config.toml
arch = "swin"
model = "self-supervised image encoder"
dataset = "photos of plants, animals and fungi (iNaturalist)"
train_examples = 155796
image_size = 32
crop_scale_min = 0.3
horizontal_flip = true
color_jitter = 0.6
method = "simclr"
norm = "rmsnorm"
norm_position = "pre"
activation = "gelu"
mlp_ratio = 4
head_dim = 48
fused_qkv = true
bias = "all"
qk_norm = false
parallel_block = false
inner_norm = false
patch_size = [2, 2]
depths = [4, 4, 4]
widths = [64, 128, 256]
projector_hidden = 1024
projector_out = 128
projector_hidden_layers = 2
temperature = 0.2
init = "kaiming_normal"
residual_init = "none"
optimizer = "adamw"
lr = 0.0022
beta1 = 0.9
beta2 = 0.95
eps = 1e-06
steps = 12400
batch_size = 256
epochs = 20.4
lr_schedule = "wsd"
decay_fraction = 0.4
final_lr_fraction = 0
warmup_steps = 1240
weight_decay = 0.1
Rows from block 8, named by matrix and row number. Rows with one number belong to one attention dimension. Each number is 500 + 50 x the weight over its row's rms, rounded and kept within 0 to 999. All counts start at 0. Numbers have three digits each. After the name is the row's rms in percent of the matrix's.
# q: window attention query, key and value (stacked) (model.blocks.8.attn.qkv.weight, 720x256, the q third), inputs 0-255
# k: window attention query, key and value (stacked) (model.blocks.8.attn.qkv.weight, 720x256, the k third), inputs 0-255
q.46 129:445547547535448448445555460437448452441453446551561549439564463569554542550442454456446545543493559540559532546444553442530546531552461458550473454539446448559457451525563461556553449548453454455467557448547545561452548444559557450454540442524550554451538467445459541553458539490553442463553513546579455461464537555527451461445547545554450546560548561569529432466455552558557454421454552552567571457548448552545543443443545537545562551553546449467552544552557425545452453450459555470567473555430550461523528555559463450556548524543547552550441548560517451569448461559542573457425451457559441528559444541541559437553551555442454554478557458437452452465437448536458451450442530549474448550547446449553545452577558405528533552439441551485531452441457552455452555527462448
q.47 125:556450448466556546550453545558552547554550549446442446558439538433449456448553538559554457460517451454440466458553448547476446467441545544451532547463545551441546549468446546456443560454545546557528453554446444450549454548445446553550465558462442451546451536542548446449543462510442562536446481444417546544549456445474555539557454454449553444449448448433463557541545447444444549578549454442437440554454558447448454556554452459447452447442452554536452451450450565449544553538546458540439544451562453548472481450453533543445447475456455450443547453439484557434552536436460423553571555538449554460436556450459446562436451454553551446530451550561549547551569549458535543547556450444531548446461553542456456558435441581450469451556563444508470544563550454545550451483548548
q.48 019:570521515432559529442512596499515481542444508483505469511375519485503415490619415532495491551453474555618464464502501586493540554444623498506396473561629614524647528555464430495464544458463419491603531518550484508514465515481484539493536487494449488522493493570437473496510530476557540533534532367506510438515536504499517489511510502586484530487442509467513517542561505491504503486495503510445490514495514503450506455559510519517477493527503488459502497555500519515491357448465563373589394518536555514428537479537481511515474529485513425457482515514582510474477416407563480502391468538501624486580504459472510552484479505504451467392377476556494416598615497533547497489482558558515502468432452501518526536540620480498597473438486480593438465402445462536523518442502536
q.49 026:449521566480431498581477404507503482528487476509474476509574456422523558522399543454471513500594478521454521511558503532555478471486481505464568465443495494431502553472530509463533492522481522488405486506491517470544497505519531492515491530541536548467555497462528519500431549418316533482491450560446452499471478506576509409486488497382520470473526494518503536474412490482483473550435432515435425496513501477536495449454532548536463517451453517501450483500444600509510510501508398580468495464579467513567569497538490510485537424498469577494500508440500504526487651476529419496637489500456506538462488542587502425548412458393479509521543479453516507281375536525544477489448538497367551499634550516515528467457494646540540498547560503599557559480504481465468386450479440
q.50 017:513528430370547498456544432411501530437532507528536450480544561476528496491335479521526527445379488495551463539411514535445491545493482479469441450469566471522523539575467473398506560453495553482474555477506515444469530480472431497485488484504493493516470549541519523562523424510513448562512648438485504500519530504456568460454500509498454498415418464499610404425652547509508567597474518469410454463534487476461564394570474587386513486509549483572484479521540543474495407534481463575507497574452470512499413463496571454547566397558459598515517518518513473383511459385509493536496536633504636489497519501524521408527543464498472516475474480500546475473549475437484504551440557473420452532447479533500499491555546452547593524503546557582533509445501540546534528491493521
q.51 030:509494558376544529479485348496497487471512510497521491497602522515492537508278494556499546520468511433507477536340502574440498564485488492533511472440505326500448521593495462416510528476473475492415473497502488456420496483451471516472512494516518491517468549528521520505494452534602489503507604484465415515499475472480501529483486499512480478473488455537599423499549521502508491590474527464429447450510500472522560495527523540488498506492532511566508507517528375476519414482480491565609518514470471506600527481528506496530506374510465651504486493521557521440474410390483455501461568532465533500488506482554506331527464458414457493506487488478548458391452495450476542503443522513427543547537458539498493515490608420514560497510537541565647481427491441424527561483488488
q.52 018:546493505567513481412431636462531495498498484542493457433415591473485415489436484523502444462563497437604492493433484494525512548451399518489455303507484549479392490499467501514494498481497561577502526535595457509485469479532470483447506525554490512470397429526458466547450510543539499592500524350485519454485551516452491488494587517507514505441456485411450490488680466496522512512545618521581499483508494440457574487542509514510501481565530521503493517467547439532476465501490658493616367536504580531525424531494599424493498476520506454544504521518459511445486463386513478517466566600484599512567499493593542506540540515535507520433537456546544508562667488457480511481475472512442462512488487478462498511465586479489538513475438539427504474528497547446542482513533518
q.53 025:459468529533505501487478351494468467514531464511533517473467492357502418434413471513518530507425477477619576491335501491457494500489456504505489393527526556496379468575474455402481488474500506511533499470524495498400475497433504520470488501508482558480501487491516510501478541397483506501519574457491596496501523503421468510485570500544484562474360515417493549418583479457476542513495530514421530510486477466436495403570503551493492514490531499439485464497487466509513469497493432447518632505459488514553571513532588525511504594486464512482516526497548500484519440375505517468548518548459628504595604533527481493522553525435508487398631532520524459482427495483496486491422532503411544557536542545426449475504408426523527477470528468670408466572568613578474510501524503
q.54 022:607487495413457460456492512526499529516518506494491534520427462533519473469660461532500466562356452571483543461658494581466552501435615489478409464573534552507637471543466502593465564502526458525628533512451514485565497476476489467499537525503473463497536411560451471491505475484564540538477483480442562458501529495506483471491448505604480520525551549463556586458528473525498494475498433551410503565495505506459481580504519487509497434520468540496561483511501652498458570460460562337552450507545516441465491487514464553453498553492534369494489477478590510521521589501487506497529470442549564477510419525427469640491548527524488476462351490576450497665554492515505518458565496510569478484478543471513522467524464491517584520464423418472479521468491467493499493515519522
q.55 019:435460515592519503517483381530550507505459528485512433544529457586463421443430482480552532508427451503568480507523505496512494450498564459468442395517407563501403473566499436656484415445463475520444474520484503497558538468464532476543590529475481640463497463428434515504487472464588542510464606557558501486512429511589487544488510549554514502491547506560527447526509488534461536414490440460513480500456460566462478521570523533421464464536503489575561496494498459526481327476505521564465510495496531467458563520460401520486505511461468484458538481501537517613508537536461508483540556399489525527528440473485509501460481545444510476530425505447483467511457508481404339478465495476511509479601489466522537508607653441533561480460345511566499546379529566528581542559521512
q.56 019:472517514490524486509462357486532493526426484482499469507505443444522501525391481559546604507606498441504585521366521531448519465464406474500477449503416381485475550567483465406486554492477523495323537524526472427519518495509461494493450591518484517563540463535411459513498479444473542489535490472476415482423529498411480485474466490527487499496464406471530519486492449506482504522481485454525391482491519455523601486465528530448467586546528485382496522481518443485474401457543317579477484474526429514599506503513504440516490487492475582471472520522594475490530593368491440487556531590502518569491553513560504398523498440520502553548403501499566505445378479491481529504498553484470495453544537520506532513435560499451557523440430538443573471428409455388480478532488543
q.57 019:478507507492561480444514652448502484521455486541525417401515529522487563517548489471472484488563529489439419580489478497587522571492543519507480495378496516538487581455521520518522473424492526513507502496533476472461489503537522529482418479489504462387452464492598499538525459557387485529509550392525550516530501497523446497473572507412550511469536526542441465614532508498547516394497502488688520494529484527522504370515485499473504467469493502551481531523505415460502437566519585559492535509564610547530475494473535424439537604506425617552479506517416522486485532627472456505444511504500373508542448490635477481563445510460477525453563482560504476398582476494527544538482545509464565527554484557510540498483600628515427499604574502443372514514510547515530458503495506
q.58 021:559477457562461509510519607532493505490419494489446613598398477513525562534660474480495464550464477550437544478593471468511470422468393530466439630557452486483576539519528493547517550540557485507450520514513461513520557496581489481489516509559516476560542456544459494438576476434536471456463382558507522505515467509585505504546479509586491508503624521547488553450474535506500491521523490510465510522499533499566522573506459423523502471482512538538500520500539550523519533482477436474446365476574471489505418511500468496510521509489517401511492480479510515562500620622503523497547471326543493473468495485401536571464537504657502485598401509516422541526431480595500526479564471470569452505347485491565525490462391498471426547493443496430496533459486414529506459559475522
q.59 022:403504515586499497476490566480494496490504480509537463463461554437445487480523477473484468464534504522513497520456493434558478511511446505464608530437529491514374523368530526408553535491473528505454520517516500528415488501469517467476453447498483607403467472469554497508460502563385517540517467506499542523520438473504444502467537478386486551467456485471435469549551502499511504452559552490601514488520489435478489327568488519479532516486526515448498540504478421460508444576531443515488612478558531534557484475515622497512566575477450582533535493533396496576501362531530484500614444508465440500573532524571482421568509508466489533565687519479546419437370507530453461519440470443410499563525491511440517509548492499526468488557591457642444462593565609501499482519503502
q.60 028:578488480471511481418520456501516503487478504494518582499474547490523440502483390581536470535351506479535508568434482525462521567465430476490411480587589522490461522633475439546452502468534445489567472517503474513401530510510454503468503527493493444531501498554449484499539524504672493560523640422503508474531520496411529521512504507601501504495417471417595560471601513474522525540551562525362503512532528519490521585528462493513455462530521518524497490504513524501479568439497582382544480516475497481576512461492520532532490489507523476478483518507574487446498413453523513533435549543512724509528542454469517514519572496564468475407422513557469513648636501484539558487493504496515477504354475515475462510449450366523528506463459472461512463466497446524526584544534519
q.61 024:478523496337494454526502230493523514561501485482504526522572487518531522494402451548566535574442447519578515479513507588507511535433536482484444443548570487476540516575444419412478492485509455490432548507539506504485532484524475497466533542576487528488498536574513496553493511433510531467510620518458473477492489507581520479459455516575513531471521471448560420457488476455460473567505495523263457497514498548483506458524564488497516516530473503509447535534485603457499419450484470506585403505492474510504595494547381500527491410479482582477512515504568538480511440356523488504493508496470635534553457468511502494476481462480488472484496514460530443443526543519541575539462566482383517464539499541568524499516456461522637479486432474580605516440484472499537484470532491
q.62 028:503489506484536481414529519460554469482492495490515416448440559520491504542390456553499511487499506446504496521333526489401511499462457501514506411492526451492425533513496469474455601473436491534454527503525473437478496495526480516462471525523477505455468459543465494548472483600578477526522592400448444487506499483370508555496508478510529514452452434415580478589613508552506508539520571498613449496522535463495534468541479556478513490514527504490487512532561326480488377480485581571624496537562497528620499456531523468522505468519481588501522498548609494518494353379515378524390510612470484474513544469521537385564483464543467518498478484537515410564550453477477499496466503527515506454514403538515484517511611404482498473537547551501590460487487474391565534485540563
q.63 025:507522474581487499531501654498532523476445486505488443451447480492543499536556485496506507464587495457544427493677509481563532558519471477508517654445474448461558506454475498277498472538499505487473518502518488499481525512528472463486421556490480457553495531518450510523527549554289470550512489440473477503497514509431507488501475475337508475456401489412449558557492443532516521523503606518500469479500507469506435471497489519497493459523462482515501478518501594523512590484519477583385453509558464532584497519513507525529519434535521510539490513496510473444512526495506404499459497648467435552369584485488493493521483451595515532476520496503494506544574513431555530498504503514463494503455498499560493478357454660528405504508578548477452468604467486530488530548493508
q.64 027:483524493542546485427476701501504503548517513497472464436527548560467538559558515451426490447524528479420477522499491428607492499515477528516525485460429510510467576431557550584512507475460541509447496508507484499586462490524523518514490423477517503355461491477547481483506456594510470495505470489489497537502481466540491568498562464466528481474597484564462384573495504502510502492496548487771483498540470530508518486528438520517533548527492499475476523463554297491508470522480579577553462477526498533505436523472532445493537602492476566515483510520395512494467503577458476536482451500532298531491490535556549465521465494514541513555619514465499526479543438533469476523524499480531502480592480533479497484513606502463495481605578534430471512555489627420521431554508480
q.65 043:577494510439524488446504492489520490511517519514513478489473512519496505544437450574526531543439519423509444560387513636426502562479553488521421509511506439498561523639481435409476594496473476496457467493506483480504528505477429495490511515515501407550487525570411523542543486575671496525521654440420475485505509517412539541528463496576517487480447433505616520537577493542503497614480556465508463480526540492492540557511503513457468499546542507545502506497543473461496450479487529545556437519491450509569502472492494501541483402506479516498456500534654494353520451413495429510444574549506556503442518462490541452503516455544460481431352491543510451610639484467527609512515512526482514490434451497513478511414583431493571507525493551439544477448453388373507560509493526
q.66 021:468495535333473499547489332509485487517500501489473589530576488445470540477538504483469523479404494509456550495496512538551503487498511532474519569483515556502621460473515516567523460505479486466533488518461537510446478484453512516525455534500531456461529477408575500457428537424446508429452494510528504541475473445669499456465471516391496484549501517524456576450488491392458463425488424512324525493478477509491555422488484488566491564464483478514525523502469602513499567517496341393463574481428536499414497497530491465484516587502504535498458510487421482539499585511504588499487477455526569472511460536571504450520498540384518490497558475459530515281399500539493548530464522463504492485577535499473522461527338524516556473430555503528435524571578520525528441507517473
q.67 019:485529463534455480558524493514492496539495505503466585549459456408511462509557529508469538550558568513478584457403510485434562426549389498514550524531477529508439522468515519624508453551478541514454435505506505499585499491509452514596526516590496392581500493420372485500493518405534489448484365479623556506437536494507537498546543514577478522594522497564480549451469450441492486426478490479608516537496536545537520521493514452495494556493479504470501457500514363492537492530501474417413483435456455500383495594437514404488530619576512442442520467454425520523511638552481602453550470405553540527536500524470465543504496490603539514558538503510486567437432459582529488487516552477553516482427557482450482463449470498503446564462447473341432529547507489480458394505511506
q.68 024:548502498424471497558494370502458468531474512519475556575518436379464517482558522499510514515492481589478600477592495552490519436492502497476445577479594475477612495456491509548529451509504483474484495497501537535524488477445528522495502497545513445514591530503526514428489517401455529452472399558504508464473480495593471440493472514529515553535527536505434535432420535433487473510501388514242481488493512512507534455449490463514538543386470452455504502506475659512527510496482326410477624492520518471440521519517467529475470455541480463512480494447486503564462583518506576473576478440497616511517581537472484509466485497407451515546489496540507496376386472531533528508508560480449497496472531505473546470584346568488533516473525444536494483498506440611481433448518498
q.69 020:418488513590530491488489448494515503533400507481455418493459523472499457462439480447489517448554461487585576523550474395615487458508490487493543437490413594460351505501486489567445523518498493537431491500500480501397483491466533464477464536533470585471455448417545515494447620449346543536518528441468439522528545507614490500442602470323547487424498543460472558500524477524453517483439510508474503533500454473475546400533512524534457466480473505506449538535461532575503486573549517567469538449520512514556536530491472491461528541526452565502544517477489522606486476494511389496580471554504532574515597499488478480576519482504468508469566492501489479528545552492434309502464476468500467482604532487467468512529456686521509450449469468534400491575527601535481522583517479
q.70 024:466501510482489505462495587503471508513519525488480483464553506575470501520557505520454524494501564472507447527316480495546508496494512545508537518474407495526543532538535471598509460488484506512473500552532489517580478540509507512522511462475459471443465495475481463483428458586762486498463477470576496539508491511550554532477492471428521444517528479597518417524447499501536486421534539498704525484516504538497545571481472480521508555514504463423519507523537325501533444481497608514516503506367511489412370503462512438482491516481555551487466510524475481456514401524477565522395493462562339460531455508529556440501502484435534485481574505479525561446535483510444510507531477503597460470543469510460479509551604403452573496438474577405468513532469573387521460555508529
q.71 019:532542491434522478503519588432490530512457525509486452513564488619555528553399510561519531519533511446501428505380503500445552462533418457535578657449494464498511488532500482415524500519478506506416544525484505469537515505552473534531520522499471397537513566530491483539474503559475457465500550438540437516549477510548540508479418510428500423543454453499583475575457484499479464523500485505575488468534513479533488600445498471479517557489489482497496473488570336502523513497486563582383423504447502538522510510499491445511512440484566523496489463520572449468518551512484505522423539530535450496400447497527553417432486450574491512552476466453496563445575549482472578523491500508520529435474463541540514508352745538410454505423534598400516538422439406412539526602515554
k.46 136:442536545535455459447546467455470452462446443553529573471534459524550573529459468449460519581508559534561539525455554447517539556531443484504475483569469458554448458534548448518542416552452453446431541466586536555468561449552547458475554467583542554452523457446422560544448579447582462478562493539582418465443574549537459473462582534566454540540581526573535453448460527534533431426447595552507571458556473520564537434461581486573554529536556442482557527561552424553453479442452552463557430547445568480525519551540470440564538497555538569534456546535529464567448456546536596440411432454548491527573431524546548423558543522474459548499556451460455494452450472532472452439443551557459464524509445464569547458585525423521537531450431558470595457420432530430449533516473473
k.47 131:563470459456546537552449538532529542547552553457482424517465536466457426456538536545547483431492440465447475470553447550495466453472559516493528517434530549454553551463460557480467586449538538552573460533420455451533446550444450542519449542425455443544475544558573442457550422548411543520443509447421580530556430437465535533540413454431540459463416460437469544553538465462472560579553401440496420535451526470447458566541415520425452459459449548530435474432452574459542516557544447552439583448554436521467485459453525562442462495451465423472540465472463546435541541454465405572593573548435512476424562480451449586445459469527535448495440548543551509549557526473529540554550444442534534481484555536433458539412476567470471456550563450526394542576559463572547455472531529
k.48 015:511521513514518494398459514463509498569591466498485514557463467482574510401468573521439451569499532465520498508560435470501472505521563543370471445467475482545471523376453497511489490413557456594490492525524445517530535511442568583453489443497379525487494433440516510588466447481519495572433485441452529478506489520532473570491497520563515473504497516506440427569471376509458412511431528439543486512423487479449539570534527469471484553510519566451484513523548488368482571458590523580502452460534580515420510527468487475550521490453557515444610512483496593501338463512439400623507524510452432512486474555506462505463537469482530586470490484494525480525564480469547455529470472444532478500512514577404536489574567471515497347567480499351584585592538533546460465473561520
k.49 019:501446387556463492507516503523618577458513546490490602480379479424513482438522518540472452578458557532536470536459441537438464550444531518495569445559522540487442559509486464530465462509475486483420491526417500577534534524546501465543457513416507412476523445458501514419558508489559467515444502534592449558493526532474555512545472405434513529523525504519439560540474533471502591479556514486503536603467534369469478474512549402526406505508471652516454476500487546499492652509539465486507531406457547589548495499564575567418510512431488495492636426453503543527570503422439544443488542506596468507433592486511506472481483488456569531516495483534604481538484505517517556504594518484536571533533589646442464491453418539506533443529496392494455567487445492466528556493460467
k.50 016:480514428443572471502545574505503496514491453445539536537518503437560491532546475451435453481562600431503583378570526465563433389562545528441552556478488436491415470427573547545530492516593546623500470505576522570474452499530552461523534523544573472549390453531564516489500503479457513586475503533496465646520497488501470540539540525514422532473482398481460398455448473467497550452580554534523483453576530553474495557521530485533544466530521526580432566372547487538490558536580598524427514516538518507519485501566498460513539547531451484610501564460478519570512476556504523459501570552493465511487502511527504559522485480523549413544484495528462454618585496524489548511482434542536462454430512519483499560473515481536455701522351488420528475498505513533486574518567429
k.51 019:535524383453555483486461572485490427564503442437481462515501473499485501394540505486473482431608479499399542436528474415527480530515507522414487581454522467473534562472530451466555437639521523565550550495520484520469522454493524522516406488487471536475443459542527442493581464451482509463472392550546433562497461479389646485572584478528400532516530445486421486502377516439477520428555611488468528483562581505558470513469511406532502463472488531433445577385487490550539556543554429526449505487460530553468453451502494505536517408524466575608463564444440484482543478487509508512425491595492506454538555410507482485471573490565647526469532456485485557538624480520540468509503501570511440484461510550583591444487466462523528464476438547399524493497538492519449450478522553
k.52 016:524562500528572560471399512576505481480520500451518434544634508551567491494536530544509476499574554480508523458620497510471496499561516569403507481541509498479470478428505538530468469482547487515507478525588450434531454511606504492498491527526508472514442508454536416507414446520524521539533480572487454538530458466621523514521464394493414539542553478499467490547440402480397502500468486411627480401540578531506484557484569452439464454569537372551480572402492399599486451472478583481410485452457518419457375564535409363519463539513434533448473520479530429560507558514483554392524535524470546497555444549501465565466451509525505497509525505478518496473445565458506491563484562509505645463480501498526572484558509449491545478518468493474506529451514478528551425517653507
k.53 019:485515617496527522491451618573521374469489473475511457444479502600441464617526539444514449375528469483496487486560511512604508464455496387501471606506495597528501516434459492483485390613490501461516484551462437562528495516544547482441473525428446505472468528528528439530437432551483489516507464546497464533469451491529521516519516552376395477501530574450481541545426390534449502457545446476536475466546458495542485543442534537505494444502475484524472547512551517507371461443564576543427534571474615525510430517556479552502498492510536439498482576552473483497374601446447537507476595540520426474459527571562445552496455529470467502538514460508453525542516457562445441381543471470499461515565573533573623424504605568518486553489541437456494438431478481522477460504538484
k.54 017:488526457494439529435510459396461525523508468547490470511531502516553550444428571527487458572467456511383491561416575511448465582467471440522515527440468482512467567499500512429608513423531496581435652495442449529467503382520552477529504518513479523428483522396477588505498537509498497459519550463506524494457494464514435528533517497490546479511501412575485457503531459559407456509459451486489442484497460456446481448465411560516530587504484585544524517569549504393422537474463496534538582402568503560495548534505517560532522525508526485518462425548485571478355465523463430596541494496467422496514461500536536340491575455424478468485466378447600509488564484419464442525407529425527430529588440484493507476529535518535604488544451609495520418443493471426496559463522475
k.55 018:480512484472491485515551432443386529464533476476515588527518422540486520475452531562555562498510528554457474554477547508531539544440466531525460508451474454465574495486409501459571541471433476550493510441512518477420512398495481438511342493525566542513610537632499486441605552476463505487577466553513511335504457561339548414486448583460499498442456558538535570474486495521542535551427478495533524548547498452562490511469378481463493557525429498405556470546496613362390495503540433564452532517544428442472556446551523581525487459517456536549494530494440370508512481517438434528522499449513512496463537477507455530445571493491458523480494507516430457493475496499513504424441475503466406555432485416526572460419460593518508546543507537492508479537452490536451425500537543
k.56 017:414447288446511495576563464567511603568528454494497471471483487552413562345602539571536447503491520493543486534445554517514428477567541561501487520478496482504488475528458429426545547518503576510504506597436477568490483377457530481537425542469451585552564551460552547468507498514500574566484535496487486570507492518395489474438537434486581451488573543488468475520461432451450564482531490445487527644537578547456504458548515448510429476419529482453494524442502528390529543541545466473456570448466547563371506515464499606462441529487463560476415519462487521457468460531472496499446568513484537464475551475504464514486549440450490535436515541497505551467473563458465518526550481464488465479475461518433464474525407483458576380410546562453390513528522518545498558497556475
k.57 018:500469542484600497509469512516510610525419535545517510480458511482457422454548508521531448488491578497546531458578372494570472396498461598492579409439467413451472457393536522594514440551568546553500419486553420393448476672433432525546524491560519497531484475524464504442491472494479502535482417526478481490551487441433565492536513444472500485520520560570430511533434516508570493486495465542505459602524441559598476500536585475525439463466601450421470493461502511536510520604480528548571412469471491513470525497470465464515559578567487514395571474498457526484623578522492544478542532489392441540468425516524458522448511467517527516527576551526498501446438521465491467606491488526512569481552490521428481635536478485496447477530488417458459605448460541574577488527524482
k.58 016:505450500483404483517547399519465483538580477523527548553555443484442501397519511579479578512396437545482471533405450474477532576522576379511500541488465568486449470623468467464423568471378449497492487522476642534578436408440465516574541509477476436482561566428485549458536484452569574453543547488476506538488528574553363518513429551525581521568509443473565460461490520429541475482479477482377478458540508507390566436465571513511528539564409516496576505635413518451509550466394538499426537488498505510450597430495527500539482642464482556552524475487546442520517412434463485448497431471513529485541518485509541491567535470458531465521494554491482513500561547529481500558429502480485455530488539478444601471541432558492550467537498490540504525499471503518416497511535488
k.59 019:539514622556551552529440520586440490433490505452510458475433539518495465477550499416483441400568475474548491462558408439591558504504517492492613529596464495476532405445456516566448461578510538469496368509504421452507430678583521519520581484382536531614477490501545449484454438462486457548516476526475495456470478455468536504487477461437363444458505556494428583552429539505552570468542453493548491526567517545597557514489556491492500440506451449394495537428563482522415489536544558462514522472476491455535454494497509513493556580399504418518509484478510460505460616457538470389459528554493443559491574527527466535507437508526508504495477574564465496502435463508451503586496490496520596475549529493372553489535484527445506498474562440472433568456514509475465515493421479
k.60 019:483561577445548439440466487443589396587484446350515500478600461604492539465474521557474501499507441524495493402636535509497481507474506481458500521436493492492523525504503506466489455553485459587529573533525512481455477391558523474436505494540457514410436414526496556567456441473501496472526455472481517552498463495567461497490533568489475509470539393436532416513517405535405389479450485496505599361449550525477510516506451481525523467532547484540533587474455472516428419412456535530410487487508496468458456552554410455589511506502487630574482504501459463511388469454484511538495502528512545445554426522512489526489518503445603516449507449455517480475528540515491481475473465471470453510556463467579639392555622455530543472485392549470541405519551516575498538467573504
k.61 018:464517420464437461489544583407541486533496513478409507476444536434531502376454528584496440531542536508435544509501477513469563480553523493486542452534487520444493505460470511430532495440467479532530576527529496540461572396422599475522412537571537513415447460544484446538545524534418538469452466445541484464498482479524508448488496408537468467490540448472405447524545415479429530490497583515488517512522510441434535558505417423526543553547491642463482479594557560484472512504537463534555519413508553594481487522543524532448541490528482464668475520421435532492472430454528496526493515538467445503514537524428604398515568452442533502546454418471496472546660528524548417449479462469526437542487580563503575455476498546551489404492437425409529496407542498541410583517581498
k.62 022:521452484467558545556387520526521462515476452392511465523513530561490579404583509456570504501536472502509533410562536467523452494518532520425489557431518447503513486453461496497524434501524523612556449506508454396518467487364538565455430475496460537534454479466593477514550409446497540526464404500501514505509477492396523535482624498523529507450555472473406504570406363504538486430461490495504587477472504537551525511496516387516527432491512385408486539354520472456473411554521458460399598524383518517481390507423444484476479486525511587532518559510444485555451503530468528533495547527494491482502526466514441547450507509572641511516555548460544519430479543499537540579482541484468558453506434520452529530508452475509495396498449526438490510451506563571510432436552598
k.63 019:452454450503511522473426501563524479566481531415535514514547571417499501444577415507566501478418493527522556477501477486435418464515534566427523562482509444574445522512499479546489441491492479565492454447533546523467415404473478564546526517472497477529444460394516448475487457520558449576454452497511517680458540452519468587545570535447549498559588429503506453565452465491493554453554544477546476570503605495527509518525492403581528499527544449504530511355519409553575455553554456424465627426447527491508402512459475438495527499480538513527588466494515506524549504500490587512391493506499511525535545472501535442478477512650548479531496574484526561499487458555488462595503476492491628436524473599363479484594464459435465419496493534435460463559566521568510503507525490
k.64 021:548401527513561523601467490492468540445470495522448530534502457520414545438532483407570527523508493554480471508490432552582503418535467620524555412496566440455519400511508564512482517451481547399500490426527468419480479640439481528523464492461560464472535528576474521440408524498538574489497515617497487425500483476449569495508485397513541479473453579505456529507508474428547511535482347546441446579474425508545520518536527447462476504440497468451433462412401483456515515511483463415488503409539462571496536454460485486471572477512451466385596548525515484503625519513466559453564545416524538571506474467545426545496466513472484508520554498498507530424395484529512582517460495537481580475525496507427461585466525505466501422505593424554468606522493476533553459567383571
k.65 036:407504348454520515543403501438555476525494435396457471533559491502436541310507528516485495456531469530432545443513532474471415502480514555438531546436485437495503553474526511456520465479537511606511526462597496466515500398430564559466431509522449542466408468476552479528594434447489528526455433470453471584449468463489513506434644538530558513441558449538450405541455447455415477461506544460517535448452582519473478461537460418535485489490505514476486521371498429449515443569533408531403555444471502527442420518505449433503434437536460648561469567498461513531513451499470491516464496558482469479584525468503483481474477519542619491513556500458472480442544514498520474511466497502497481475493419557518496459558540477487517387532471601453548417504532552555523438467583551
k.66 017:513498540621409485509553482513430501448509448574481490462482472552502471665474470433410461532507540463581538465447527506557591564489571417596511485565489491557463477502517546596485463516527483403474440514506504592485575521569525356526534473503582584471596543557554497484474534488465524481532560516472431402435487482459501483525463577513417497537562524517520514422416549478538499538528463480506487491440472493540474476576476516541470494433509567554533499643508487565480516425448583482542400525482595422589570537567544539547540491503575510447482583532455533477439513523477482498525500535503447464501539462510509490476480442397421474469445444484467498491544589468467466421524474486568467512526578438596575542477500535564523622448635403465474472494506477474436529519503502
k.67 016:489417498490461416601579437528579552538455440571515544435520444510419523430467541568465540504478453515524454504471508559484514405519526510553473486511508591592505530549460546480411610413512528424511592515478459521542492497583462484518544532484544485448489561646444502523467537519479562514546529499487453514453471601507447437462375402513551470522519471497526498514519476443517455555555365461522445501475447502472507481561538514475468542470445463467577452555477485412471439409505542538506463574486535508441542555451523493445462417420501470449558478484477470441544460444547438591515518488493562447517419442442464534473525405426431417531450513515418525541469577381509615465554432465532478455488480471556514636476526525544451495466619434499542542534527558487580490464496550
k.68 019:513525498527449435460558521522500538533591515546602514454441467548539458588509494463424525573447580489512468564463453532540588563539558400545496461570450565524471563559483441536492517510479509562478518528440489602532590425532565329578505520515464499492550531484472545501489571601467517445455475486467492437530504576525509444524382522430528504536542558477536462460547510520453484532540534488558530491553504417463470536459542537516482499539468626580494451716547576477509570423513548492554406493532557533489622513531596631443545509535530421487536535510501479426495494478513520479501467471534467492449504558540561461522476486500501494436488439532439491524602575468473485401540498492457415542441563434524499485482467488533508551465541399479472595488493491452435552541478469
k.69 016:533470587515516514539399472527477498437509548485421508533410504549462478471520471472567499438522496521514506522519503545528498496472512448518544470525528550538482493467469499556567452486455488513459410356412441481536416539548548573481468501460572570420525553488399469517425455450484463563519539541536534534374443503533594442506540532525415494525502548539401583476493546501542624424557399449514577517476467493514526514468441535493426540476564381425492555409554565520477383545546472449490504549535505433525486565552489545528653506518586457481553416470528420572489562450514598506552485581591479513446490486581432490446479543503561549562512474491529464483391477530519396524532518409496590481535497520421513531512436482552382503478549528528456493460475469462563507491455483
k.70 019:459485509474479531571465517491562528418510475612445509578544426589428526667465465525502556509559485500548499502506418538537485450531475548539413438490498524473525434545497574552462414464572446473495540604527459407497483641497478539454476526502538500531512543601526450565456505513541525517488557565485483519533466522581550522456550405523574509507481483565475507453538521388506458536486387509479426479461477591486440536589455497450473542440531489476490495464493492509482459429491489459582499571464422521477497495417541437504445477541562465340472485514527513505628521518560558502492557445487526518559454499464509567484502461417388468587521583556519536444417422462527556402452503525490585447498498480562491626512511482541486486472590526566458492527555570555584519469563517
k.71 017:453475434380488522491490411573542465482469521554515476579581508498477450575399424531504473515506534486529483455541467527431429505554531610459525636500552494498525428481493541509512455469617556476518462551570546446483487464451411555500519534585438481529431489542507515481536461407554470530515535519500419583562479459573510488502524439553535421509523447606570512446503499455511473537575503469380514527474566527501422488573554416535428521423510498562444588497486482550540433494449414529566534511492439535477475462519463416489455423492432543567487452453488587501680477560516502492382580424525492464510444493456593473451497504507545492517535513528459521561495464451508558543449465581505579474453401527571472582516473398451504458448480543468565512517526495506594487488569462